Rows from block 7 of a small image denoising model, named by matrix and row number. Rows with one number belong to one channel. Each number is 50 + 10 x the weight over its row's rms, rounded and kept within 0 to 99. All counts start at 0.
After each channel's rows are labels from the 100 images, of 14976, where the channel reaches its highest value: "peak at" is the part of the image that holds the peak. Only what is clearly more common there than usual is listed. The data: retinal OCT scans (Kermany 2017). In brackets: how many of the 100, against the usual share in percent.
# convs0: first 3x3 conv (model.blocks.7.convs.0.weight, 96x96x3x3, each kernel summed), inputs 0-95
# convs1: second 3x3 conv (model.blocks.7.convs.1.weight, 96x96x3x3, transposed, each kernel summed), outputs 0-95

convs0.74:29 48 49 60 71 38 52 45 41 58 45 43 49 54 64 65 59 46 54 36 43 67 45 43 29 49 64 61 59 41 46 52 40 66 53 52 27 58 41 56 49 46 42 56 49 50 55 58 55 51 60 49 52 43 20 44 38 56 38 59 55 51 49 34 54 55 55 63 48 44 43 78 45 43 27 39 62 55 54 70 47 43 62 48 51 48 44 50 46 58 43 47 53 40 58 47
convs1.74:48 55 39 55 32 33 52 66 59 55 46 54 59 40 58 55 55 51 65 54 48 60 45 49 61 50 53 50 52 62 65 51 57 57 39 57 45 56 69 49 57 57 41 44 56 41 54 40 36 50 46 47 40 53 48 55 26 59 54 40 47 44 79 55 61 46 38 50 69 45 38 74 40 56 62 49 35 54 58 13 58 50 45 50 62 42 52 53 53 61 58 54 41 52 48 53
peak at: top centre (39 vs 11.4)

convs0.70:61 49 44 73 48 43 52 24 55 51 66 56 63 43 60 57 57 47 53 47 59 56 53 50 64 50 60 37 25 52 21 49 44 52 50 49 47 44 47 48 57 37 49 46 55 57 37 54 55 30 70 50 32 46 49 50 65 55 56 48 66 54 51 47 42 44 44 46 55 60 56 45 44 48 45 68 33 49 26 42 49 58 37 52 43 67 41 55 54 52 43 50 35 36 38 51
convs1.70:50 51 47 18 59 60 39 36 40 59 60 29 68 38 30 58 43 57 45 38 50 41 36 15 41 51 40 51 50 50 52 47 39 48 49 44 56 55 59 42 48 47 54 45 61 55 49 49 43 55 44 46 52 39 49 61 36 61 55 32 39 44 49 41 53 49 55 40 57 55 63 59 53 58 54 32 52 35 41 52 47 44 54 37 28 44 44 37 56 44 55 46 52 52 33 59
peak at: top left (30 vs 10.6); top centre (29 vs 11.4)

convs0.79:44 38 51 55 58 39 46 68 62 56 54 58 37 49 42 70 59 55 45 43 50 70 53 35 45 45 55 52 52 58 64 63 40 63 52 43 53 51 49 46 54 48 32 40 58 41 53 42 46 53 45 48 59 55 33 61 40 55 43 32 63 43 47 56 49 58 45 56 48 25 45 63 45 37 42 40 64 54 65 72 57 50 67 43 46 21 39 37 60 42 48 45 38 40 41 54
convs1.79:48 35 42 45 47 39 61 44 44 53 51 41 52 33 62 37 43 38 63 26 50 45 49 45 47 49 52 56 22 42 44 35 57 70 52 57 52 54 58 62 45 57 72 49 36 47 44 48 55 46 57 45 51 57 50 45 44 52 48 39 42 49 78 40 66 49 49 67 44 60 39 38 48 49 62 46 38 55 27 22 45 49 46 46 52 61 56 47 38 58 44 47 63 51 51 48
peak at: top centre (32 vs 11.4)

convs0.27:38 55 57 49 43 55 64 65 43 49 50 59 45 35 49 52 37 50 50 62 31 41 51 55 47 47 54 52 42 39 60 52 44 61 64 37 40 45 39 55 54 44 47 52 48 55 53 41 67 46 77 39 22 43 40 43 38 52 48 58 30 55 59 37 44 36 59 47 51 55 40 63 46 64 53 47 69 48 43 67 50 41 53 54 50 72 46 67 47 70 50 44 62 68 44 52
convs1.27:51 55 31 52 48 48 46 45 50 50 49 53 45 57 62 59 48 50 51 48 63 53 67 53 38 50 75 49 51 54 44 56 49 50 53 61 60 54 66 51 47 43 37 40 53 42 41 70 27 46 19 43 77 61 45 46 51 51 55 41 72 52 31 39 38 64 40 61 61 45 59 55 51 59 54 45 56 44 59 44 39 48 36 55 72 61 58 41 43 43 61 59 53 49 61 55
peak at: centre (29 vs 12.3)

convs0.60:49 47 48 42 42 34 46 56 38 50 53 41 55 42 51 55 51 45 66 65 56 37 50 68 68 46 53 48 42 41 53 44 52 53 48 40 57 51 44 48 49 37 41 60 43 49 46 53 53 43 58 47 41 64 56 47 47 43 36 53 63 56 50 43 39 38 49 48 43 64 57 49 46 42 54 76 39 33 18 42 44 59 22 63 28 56 48 48 66 54 59 60 61 63 38 65
convs1.60:54 40 42 47 49 53 42 50 39 69 53 39 63 22 50 47 50 51 43 42 49 27 58 47 43 41 42 56 66 47 54 45 55 49 43 58 46 47 49 28 40 41 45 41 65 38 41 45 43 45 31 38 48 34 48 47 63 38 55 48 17 46 59 49 48 55 56 55 50 45 59 53 53 45 52 24 42 32 27 44 51 48 48 38 37 46 48 32 51 52 50 53 39 60 44 55
peak at: top left (37 vs 10.6); top centre (34 vs 11.4)

convs0.56:61 42 59 51 59 38 63 44 59 43 56 44 44 42 26 56 61 46 26 36 48 55 59 63 60 48 47 39 35 44 16 57 59 51 50 53 47 57 42 58 43 48 49 43 39 54 38 56 38 48 60 36 58 60 44 24 61 47 41 49 46 45 41 41 51 49 48 39 45 46 59 57 25 41 44 58 49 51 60 45 47 52 39 60 75 51 52 49 56 42 46 53 52 32 58 40
convs1.56:45 48 50 85 50 55 45 57 42 52 47 38 51 50 71 38 51 45 56 57 58 42 45 58 56 60 57 63 53 64 34 62 56 40 53 51 57 46 37 47 49 78 67 54 49 67 58 49 61 56 56 47 51 41 46 68 61 54 54 44 49 45 56 45 55 51 64 38 50 47 41 38 63 29 59 74 56 50 52 57 67 55 65 54 53 70 47 51 47 53 35 46 36 49 46 45
peak at: middle left (35 vs 11.4)

convs0.54:63 55 53 63 48 51 52 42 49 48 56 49 56 47 52 51 43 66 20 54 50 55 56 29 48 51 69 48 41 64 52 57 53 48 46 53 49 46 57 43 48 39 41 42 51 37 41 51 51 47 43 50 70 51 46 61 70 47 53 36 63 46 43 37 58 47 76 40 52 48 54 40 55 66 53 41 74 65 37 42 30 46 60 37 52 35 36 51 48 58 58 49 49 29 37 41
convs1.54:49 41 53 46 42 44 50 49 65 51 43 61 50 54 43 50 69 39 56 51 48 43 48 56 64 51 21 39 44 54 60 46 59 58 48 38 42 43 47 55 51 61 54 64 52 45 52 31 47 52 80 57 24 62 48 60 44 50 58 63 29 47 76 61 53 46 39 46 62 55 50 47 57 34 56 48 37 48 48 69 64 56 43 45 42 45 53 46 42 53 43 52 30 58 35 47
peak at: top right (27 vs 10.6)

convs0.78:49 37 55 50 50 39 46 34 52 46 39 55 36 27 53 62 48 50 38 35 61 31 42 42 52 37 53 47 48 31 33 60 61 72 46 61 51 56 40 56 54 47 42 38 49 54 53 57 41 51 35 43 58 44 56 42 61 61 58 39 36 39 45 43 50 58 47 56 61 58 42 42 33 44 41 27 45 36 51 58 52 47 52 45 38 22 49 39 52 49 42 39 39 60 63 54
convs1.78:67 43 53 46 48 58 54 51 50 55 55 49 55 53 41 36 48 44 41 35 31 38 63 58 50 54 57 45 50 67 60 51 30 62 47 50 46 28 71 55 46 42 38 63 63 40 60 39 51 48 44 54 37 76 43 56 41 44 73 49 30 53 57 55 48 47 47 64 46 68 52 35 39 37 58 39 57 58 59 39 55 49 68 48 55 54 67 55 60 62 40 53 58 46 51 44
peak at: top right (32 vs 10.6)

convs0.28:51 29 65 50 47 45 52 69 58 35 41 49 40 56 54 38 46 57 47 43 46 51 45 50 52 47 66 43 47 40 21 45 52 56 55 49 49 41 58 53 49 43 35 39 40 53 37 46 55 38 53 44 37 70 38 29 62 45 53 70 30 53 53 57 37 49 59 61 60 47 44 32 42 39 51 75 42 60 50 55 54 43 44 52 49 62 49 49 64 69 35 48 55 54 59 49
convs1.28:56 63 36 49 55 60 72 43 42 54 53 52 53 53 68 45 51 44 47 45 47 45 62 83 33 56 68 33 51 62 59 59 35 45 50 58 52 36 38 46 47 39 39 53 58 47 62 67 47 48 35 44 69 51 52 55 43 60 56 37 63 49 28 34 47 53 58 32 41 54 53 57 47 45 68 37 62 42 43 34 44 47 45 49 54 55 48 44 45 34 44 49 51 44 58 42
peak at: centre (40 vs 12.3)

convs0.38:72 24 58 38 54 61 34 50 51 46 46 62 45 43 55 55 45 57 53 63 53 51 45 70 55 46 45 76 48 25 50 47 61 39 59 54 49 69 32 49 47 33 57 44 41 55 45 30 40 45 51 30 30 62 50 35 41 51 49 73 51 41 64 45 56 46 54 46 49 38 41 46 37 55 55 35 49 43 54 60 57 47 53 49 51 46 56 51 43 47 57 53 44 43 51 44
convs1.38:34 64 46 42 57 49 43 59 46 44 48 54 47 35 62 48 53 57 63 57 60 49 54 44 54 54 39 56 71 55 30 44 55 40 49 59 39 73 56 54 46 66 56 40 61 57 42 66 42 55 56 31 57 28 50 60 52 45 39 35 53 50 42 17 47 46 54 42 49 43 45 53 39 65 53 42 37 48 65 48 50 54 38 50 49 60 49 60 57 59 78 57 58 48 46 58
peak at: centre (46 vs 12.3); top centre (38 vs 11.4)

convs0.85:49 51 59 61 59 41 35 42 45 58 52 34 35 26 50 46 43 30 41 63 51 28 47 45 35 44 64 43 34 41 51 52 43 48 52 41 62 50 52 40 47 48 49 62 45 39 39 58 44 38 60 46 59 45 45 41 58 41 41 53 48 56 39 49 43 43 57 46 43 38 61 54 44 43 56 55 51 39 47 59 36 63 13 62 35 53 34 55 58 46 61 45 57 41 32 58
convs1.85:55 70 27 43 49 50 66 44 65 58 45 38 35 56 60 50 56 71 51 50 46 57 44 68 54 40 44 44 50 44 52 60 47 41 59 45 38 45 39 42 73 48 52 66 43 44 42 57 55 34 46 55 40 52 53 38 51 41 55 60 47 61 65 45 60 26 53 53 55 55 38 41 41 67 47 45 55 57 24 51 47 65 29 54 36 50 46 50 36 48 41 49 38 62 50 53
peak at: middle left (36 vs 11.4)

convs0.8:44 40 55 47 43 43 44 23 66 34 44 42 36 49 36 55 59 47 12 28 50 52 45 35 40 53 38 42 51 54 25 47 38 54 40 57 48 54 44 64 52 44 51 55 52 54 49 49 55 42 81 54 33 56 58 56 63 59 42 60 43 40 50 51 63 55 48 51 47 52 45 50 41 45 35 45 58 60 50 61 49 48 57 50 47 30 50 61 54 51 53 47 51 57 51 44
convs1.8:54 35 46 51 53 47 48 72 40 66 52 61 50 35 56 43 44 52 52 64 53 47 53 58 40 56 61 63 74 56 62 62 54 50 44 41 52 39 47 38 50 40 36 53 51 36 58 51 58 56 19 48 61 49 51 38 43 48 70 38 29 57 50 62 46 44 38 42 62 42 52 58 56 67 52 55 30 63 54 51 47 52 55 55 47 59 40 45 49 55 61 55 21 55 55 53
peak at: top left (29 vs 10.6)

convs0.50:44 57 39 47 45 25 32 53 53 67 47 51 44 35 52 56 51 54 58 45 46 61 54 55 51 53 51 48 36 49 52 30 40 60 65 46 50 54 51 55 41 38 35 58 57 55 56 46 51 52 54 58 68 42 58 50 48 51 59 42 47 49 68 58 50 53 38 43 42 48 51 43 61 47 50 36 47 50 43 68 53 40 52 43 02 28 40 44 39 46 42 49 59 68 47 46
convs1.50:43 47 60 35 57 65 56 46 40 47 47 49 45 54 55 34 41 27 34 40 47 61 39 52 54 42 66 58 49 42 58 62 53 45 43 61 47 55 67 54 57 47 43 54 35 66 52 62 47 51 38 40 44 54 46 64 54 44 54 52 36 62 57 36 66 61 44 69 34 57 34 36 50 53 45 53 44 51 30 34 55 54 57 48 82 69 54 46 49 56 49 51 54 50 63 49
peak at: middle right (30 vs 11.4)

convs0.19:42 59 52 43 58 61 52 40 53 41 52 54 47 39 52 52 46 56 53 55 62 44 44 23 58 39 37 58 46 39 67 68 60 47 54 44 60 55 53 45 43 43 49 35 49 55 41 67 42 46 59 50 54 18 52 55 39 50 50 54 52 50 44 42 48 49 54 50 58 44 53 43 60 55 26 31 76 47 47 64 50 49 51 36 33 55 48 40 49 40 67 41 53 46 20 55
convs1.19:50 49 41 61 33 48 59 56 59 60 45 63 52 54 45 40 49 39 37 40 41 48 61 57 34 56 63 47 41 65 58 40 32 69 53 53 47 26 66 54 50 41 34 55 43 39 47 42 51 49 49 43 49 88 41 55 53 48 62 45 40 51 53 50 47 53 49 73 48 57 55 47 41 28 75 47 55 57 57 39 49 50 51 57 56 52 61 51 50 61 35 52 47 45 64 51
peak at: middle right (43 vs 11.4)

convs0.43:40 62 44 67 38 59 34 55 43 41 49 64 42 47 66 50 32 57 45 58 37 56 35 44 35 47 53 21 49 53 37 46 26 57 52 47 59 47 46 48 56 61 43 47 52 48 59 56 44 52 62 45 34 49 46 64 56 52 51 43 40 53 39 47 59 52 80 36 49 50 33 44 54 45 58 46 67 67 42 52 63 48 49 43 54 51 56 58 67 49 59 46 42 35 32 48
convs1.43:62 49 55 49 50 40 51 63 55 62 53 52 53 56 38 43 56 57 65 64 42 44 45 64 37 59 48 78 56 76 80 48 60 54 48 40 39 57 59 57 53 38 52 43 45 58 58 36 40 56 50 53 56 48 56 41 37 53 43 47 54 40 50 51 46 61 31 36 43 48 54 60 41 60 63 49 41 48 71 71 44 54 66 54 55 36 39 54 37 49 60 51 33 43 59 47
peak at: middle right (32 vs 11.4)