Weights of a small image denoising model.
Data: trained on retinal OCT scans (Kermany 2017), 39.0 epochs.
Rows from block 6 of a small image denoising model, named by matrix and row number. Rows with one number belong to one channel. Each number is 500 + 40 x the weight over its row's rms, rounded and kept within 0 to 999. All counts start at 0. Numbers have three digits each. After the name is the row's rms in percent of the matrix's.
After each channel's rows are labels from the 100 images, of 14976, where the channel reaches its highest value: "place" is the part of the image that holds the peak. Only what is clearly more common there than usual is listed. The data: retinal OCT scans (Kermany 2017). In brackets: how many of the 100.
# convs0: first 3x3 conv (model.blocks.6.convs.0.weight, 96x96x3x3, each kernel summed), inputs 0-95
# convs1: second 3x3 conv (model.blocks.6.convs.1.weight, 96x96x3x3, transposed, each kernel summed), outputs 0-95

convs0.71 069:481477479465491555482538495504523450507392564463481443433479459580481538509512523509500414476467485566516463501466503475495510491535503549481456469478509537491518431533526470502633457495523466468473502440512463430506513461537508510457475509490442551473554588530511493563527482442474575531
convs1.71 057:432524493496550483651508513446469488462523455518560506535495550458544478507503477390488541471572501506500525473535507497490512511512563458518535559490436475486458513501472505477500514482526442431485423499521527551488496445478581527556522501487520412508450577499499536498492508579476483530
place: centre (34)

convs0.51 076:392481490514523440494520509497482440530474539526497434482460506556490447398498529482408507445420468474503530508540497504489445477499512528513496544515538502507466478496507518496602519480491537488502546523473433401534454463518488523544490580438456497444477450481478524545507501596513555491
convs1.51 084:616517501488459625543434503422470520500488402463496517472532497460499491561522443436529517494505493474503481501474502486508508532538494462492466468497525534494496516537565490540585568474441587506500449489535512519404527486534524498471507478508494543516443439513560466542561511466511465509
place: centre (37)

convs0.93 058:539552466570516473490491541417459522476448475456469496535504513566500515477466460497482538488475445501499517479517554541503538488453485511495529514472521426468470466494510515538417546436491544542484516483485491450627552547532525514531534470424468488495512453523554515551560448609482426463
convs1.93 060:461466495506520447566554501568509394523518539523507524451494527447486393589463435548488547480496482471506488508492479463509560553535483505499428483535537540515528491431483483493409444512524486478516506516490517525447480474554488487480447520557504563502463524494507522466398510400501531491
place: top centre (32)

convs0.85 101:518447467505471505420345509482515469516448473500567511496495506539463512454482438452435492454391533509476477516499516521523479452447448512494514473494552516475484502543499542503470510452491475534496554496532473455606497446494418439501467500500480485536556416475495493529500514445470458518
convs1.85 101:476605554452539535555468478483486529493568434506475465521544487411483458523503463557542607554586504484503490570487530481480491495500482454517428531508520519548493455545530491504463549509492508494484530483478520474432462481517562552500501540540539545502500579560556507527576502560509461492
place: middle right (45)

convs0.13 047:458557464453483484489519547495484530508531483468528467478489494433481481522507538547524423585440540503499505445475502492509557456581607474453431489476523468525553499524461489472512478522494443489490453478569478497550501474539474433485452410496516476542467468430574593511454456519489503555
convs1.13 052:515550463556578483528562504468546500473484511533458470576464513613456525523492500542532531479522490509485476541536479535468550492512482594525589526516541465511570495415446533500514529517511477529551517504487498520580490537418536574514453487496498535531600545510507478566537499497538508494
place: top centre (30)

convs0.47 140:562487458463465425459508474515492556499530537457503491476489456479584510503488513416483495470556420623500474502457533555502450477491496476531471494474498468493548495519467466533547582490474493405521480511485557502419452437597464503460448549522515457539495464522540503510496517509435512481
convs1.47 129:495444470530530506517491515505515427516504518559542468488445569505456513550477496533533514498437519426525560455510412501520509590477499512403440563528567504487436501512506511381454554512468534520502487482528455504519520506422494514559548480498491473488475497425474431443500489547479458487
place: top centre (62)

convs0.18 089:407549455326506505493471555499500546498510451503507526552564478475446497542459425531486523521467523581525474505500517481506442443472484517526520447488558523514451530535409497511528481516493487518487488534514513507523445588488439521496470515497483507497473513516478471437537526554537423502
convs1.18 080:556410510645434461456511521489511467505451523474460477422498510508544548496470542505504449448500531506494525467479480492495454517480464419460515460492461445474559506419575453422505475512505495498492445528475472532455485489547582452494537556462515467510530506449520467541510516442516522485
place: top right (29)

convs0.62 065:412480512479452475512492500489465510516408456520517493496514475523469498515478494501503468493582508494517469467455479513530490451489424466536552487488535492494456518555371499491523451527492493523453543576597399415567585485516503523535458457446479493510489588499475489523511492518482446498
convs1.62 055:466628462587543518513484454486536523496533540504442489512593515510516476436506547523523541524576456478436491529512591491506438553492518478507536445518512498539504476504626478544454500477458486471523496476464564527495537553501445500518565460540514507514511514460489469551516524473553463480
place: top right (49); middle right (37)

convs0.75 123:476548425532393541500456465430506480494480480440533472426541468446495517445486513453479475509424454457493485434458491464489491458481455434467586475510496502534433542479514506481484519486443466485444564441487475539547453565508468497483509393499504473562532516493514480452503502485434472500
convs1.75 144:519457569430542503515509499535487476472542601539490451522486507441476481555503453529477561563533508510464521531534574490524472489522472566521502500483438510497488444521470488495414520489465505512579518499497541409481512409467533496461565474541489562502553549555482616528473503523467492502
place: middle left (43)

convs0.35 120:508530495437481416511456507449523556517479367528477479481504508499509496482499484446431508518506424593526512434469550537481423493461484501530507517506536459455518545449481513569554492459510514554477476464491556495435476490526460523460424582552491509466544552499545458543494531543452490503
convs1.35 135:623547477601492518496484475454526510506603522497516515498431510469530551561506601480472474467483554470480518487479491501502536485522599492518465490487486522513536530469492482481499580525551485431488498518505512528498416490454556440496501495501488447504500417463499530515415496439468554520
place: top left (42)

convs0.90 119:538489440526471490484500481494519593540467511496515489525534521505524540491523543458518509494553457523486433444380495444504491448488465414505488487482543427509509514444485505554531525552496540446423511553494488489463560517510571419506385550487509423494550509521487468523473489461484475559
convs1.90 112:460498542429531527493532439489506467517527530562516523495524553479489411501485419618458487569516478415478546522499483493532498469494562534463494548500502550532477526595492556493555551505531544480521543443456489512564493472517406516491543457511488497504533453538508507462545456579477497514
place: top centre (30); centre (29)

convs0.64 106:511485526570458401497504477501547471512514513507483544468432479516575491539484562502394491408475481453486465452443457476509545487468486520525521533467484452446506535448522454443497534486486538511485445494512499508434547466528547492461499477451486477512435418421505476505401479449500561491
convs1.64 096:559433437469518482461578506531498530508449500505517530440504492522469569510552415474502529403427450513504547448480427497485493586471486507544534508485523465556576487439501539475456496454514502503541465477452525455476399459543515412522481500541521515484504520489500526503430526466498483457
place: centre (36)

convs0.1 069:520527554526494511381508465443516519450551499538529531389532447406472545487539553564506432555510422454476487486487545506486466438526533486487508489497489534505534505514401474459447506465541508543440489502543412453520519442496503474511471446501466479528540480509543528496486472500463542487
convs1.1 069:532453531543499469513485486544493505521530572519482463521474493573538436490493524545480631470486538506487512563489504502473484523507463544504534497521490526476508467594489516508423469525524396440530636496459543502550545486517511502516474482568499492519490514478554547486496514500528383501
place: top right (26)

convs0.25 085:520527528504504487418535545456471572521581497486546455437474514409514587468517386492558465517506524484535525469499475494531511413514466482527453455453484470613506497571412522505464463548477505498499433499515454502501495430526518514543562460522503500475536457521516486470480499478494489494
convs1.25 102:410536471549529465509497455522505477505495533500480506520515487647476445432501592533510504515585534523478495511546526524482482484512533501529512537533524443507474511532457519522628461533602443526467485506499460523629480556471484521532489530565503484489514509501513507491499493478486512497
place: top centre (56)

convs0.86 112:427458548503433493425431474507481518473484351485553527362443483552497427470501500496498493421501500488496535572494504533509444476529515515519505472528510479517505553524528504501493436533461542529511458508547477538481455479511514513502535530513530510524435403485479519458505502465501553497
convs1.86 132:498514427585478446481522518527510503518482475471423524498546478496488532413500545455559510497515469543489496494509441498519504548469387502542517534510543469551522525464553531521512393507459556598510436462568536480488523551529466476516513593507500533518454515458499462517572528466539491497
place: top left (41)

convs0.63 125:484429511495533424507512550484494519522465497540519555436486461540537469556485468519441400532490450504530457502442519510473500466487445509468524509489503470536516508471490451461457459477529481455448477509508536583510506497477485572546500555455542364509460460442498509423485499586515453562
convs1.63 107:524540627484531517506426488530507471489483522516570434509505507520545478488499486554534545566507533494520469544514505486494540467503513606489499521542472521443501516532493456517463579465516545474555473542540504543503451513419480419474414438438527525510481522552568514536531487513537554559
place: top left (35)

convs0.38 076:480503480495483514544522586446500545506472574551537555360401465583448540448501532472533496407516463492444492466469503569522453441485523484492483535507522488477437466527411504498555512461516452473500484492481440461553510473492464519502560518523481506524533487489528488514523493534532454477
convs1.38 122:574508496501500520511564477540480448516446481464450538488540509431522514550486499462434475512417488476495521545543493494492566576469462521474515443490511490528511485457604497493365474471478511498510563535476544474438516405564541507499459485515521477524547531564488529417472503545512499494
place: top right (34)

convs0.5 115:469569450402492554483556490472454555500447538482431533437517488466532500488499428534538432508466485503524542480534493494509551555503497502545479523516554410500454488424472503505506464482470474495433513402461484414555552550507450510498536489496513489486505569512552463488566505560458469515
convs1.5 118:489498539464559464538653448476505434526558494559535482548483551505468463509482479490505512436523499443494522480569537502514568576549604503502421521502512488510529544462529471422510548496516542508516435446488496503530490470506529502470515522464491506502519451475516519472520488463481612487
place: top right (46)

convs0.49 090:481508540454515539531473499491513466491504455544485486422503530507555434479477480535444475595470580462522527539507484488480502515539459491497517495494520504531366477417554491495571373499507535510439525470482473455503528543438519565533501462467483509454562570511476529500525448491504549515
convs1.49 088:499488498519520503524506533493507474509494503523569510519458542488443588517506490469555506402536497500534471386524442485483519498510557489499449573512520460468604499482497511446449628513472459521511403441565481535521494511442501498503566477448500517500508492446519445525518472530441513504
place: middle left (28)

convs0.81 153:517412447505451474496449461565526537504446423484522499467487510494485472421530496429444512440479455526469434510454421435490511523491502468459514526461559475492514523485550469492521593515391541505481480478515490508457474436488502499499446541454525487531472477410512521542531496449428462527
convs1.81 128:481540512525535585501537451428494494519465537419559568501550541478463493518493590530524470552517488470525531541513498546474485531538481496420425499541529526490511509559537531561539434487454427472468567470510440435495448498496510551453511509483475500497466474560554479518558512589547480505
place: top right (46); middle right (34)

convs0.17 095:486539516403512485519483496481498448504429474507508455535576522569554484479484501589517509467571473510507501422484481468472388441512424522526508496462522395442519453502465497534554516523485471504468512492506507516566576583555484520517529491482494493488506560505515483553542493538462427507
convs1.17 097:513486477560509442573529480490508488522516544497539522376439505416478470484482548466422591531481376512502515506484536484490479554517562442475487542523472509583487530450565481449457438478482533452471517505534533487498512516498544497504491547506475515454473436475491553488420506516494495482
place: top right (26)

convs0.54 089:460469495475541465467426540456492495481486542483524453396434515471487548461480475503507500392468482486490507449478486499543537494476503505508477487500573567563456481442516509493587427469569548476501542469478481484479462466477478442525501524484510501571582571457576505455490503481417535489
convs1.54 071:478536491463520534528536498559482519500553457534469474515577536432498510491538525447513500441525479459519496538546414473502469495536433479484575482438403503501406493532556487469488482473455491452530573457460505522393512480557508571557496517515524442490476514525483544420511480559507509521
place: middle right (43)

convs0.28 132:495491451466419456500527519496534566544497440482525532505474541528514508553473477449465482431480463465448403475478474487490434530502429442439512468467536475471485548496448515474552568512478472421446487473469480544415534492539467516443473505512501392486520505441452439505508504442481467528
convs1.28 111:528446441429444488479478487469537494502515464510507432464504585497501455534497438573514532516470554487475522474490548491480442468448519486444511452483547475418499564546432524465505500506564534417555467433427490560475491486446543597475492468502526493521544449472442432505502505506513497517
place: top centre (63)

convs0.95 126:471462447532464454478529495529546529500468403547480529476483457585480454465502504481466473475473486532524461487495465485480443477514496491515545458521380435488497500480533473458463566526427526510502476454518454520479495547518525569497414481481522418462390432446458517506512503454450531496
convs1.95 109:603512416516577494532495531507451482532484412462484499535529529544491488459501559466526496498495451496461471518540471483522503567476510526508470479493483458590480463495550487486527576497526560574523480531475520489471558515498561517521424627568531555482526511533487561471522486499445458517
place: top right (50); middle right (30)

convs0.39 074:566445551521476490519517537419493490488423535473475545485449496562550527506461581417499424385529513483508512460451408526496476450422483475537514544492506457540523515481564495517541455477433498494545529473533470473443493477500519505551549502473469510521564524457478481498473520488573538503
convs1.39 080:516540455551550483514508507498512513527511555496458506466558506456454524439483550424490441467494453551464521461562463496496447609500495496501521462527464413518514489437613513478395440485456462480472512444506548457487500522564500481493596492501497479483510545475490489527444512526436525505
place: top centre (30)

convs0.23 103:385525467406455460457548519545493568523530498449522511491518522463490528528480413442531521518422498554545504516538521531503495459532506503490453502525493509491542484521442474482541466539455455437512522422481565484449501444564428478507528508492489503485459379469482454501493528443520542495
convs1.23 099:479415475529500453482512447475491442479482525475518500500376481538476588516503595448506558437588461475515520452537462533485557578455525461483518540481534452539492550418475486425553509486540509533517472513536497486511450494480530487514522556533509518467579523492531520454532474512471541477
place: centre (46); top centre (34)

convs0.72 082:573449513512494563451525525456504527478562614519466545501492483460483562532477506539526379417535563437510511470575413475502511516491538545481542497491503487547418545498529492502499429484505506525491496468528457418448487473419513488506526513505513455509510514516533525464454471453530504476
convs1.72 063:497559464493497444438583420568506553516440486508485499491515551549518455403504511440509468522491531479501524501555430526485451554535491421500506494501536516563479558484512539457437520517522472496459471493480513544547483624503433478503504498404528524505568527450488515448520517499466485499
place: top centre (28)

convs0.66 046:523527556497459469477515474431479511468469435535510505514517445497459497502494544565493412453584440537539468475461537457470511380498466451524480425453457513457582481544475470488514451506541502515469460474573546508501540504523538510521487519444470481503540619546514510543534468492483478468
convs1.66 052:444506483518502407597483510536486507531566623502497488512492532515578428500511531502496588535529481581481523478465548522478431534520542527489526533514472445522468491498502520504468489510546458395474537538495506491557537493546465463524453502575490437523503491456532550519457523547551468501
place: top right (29); middle right (28)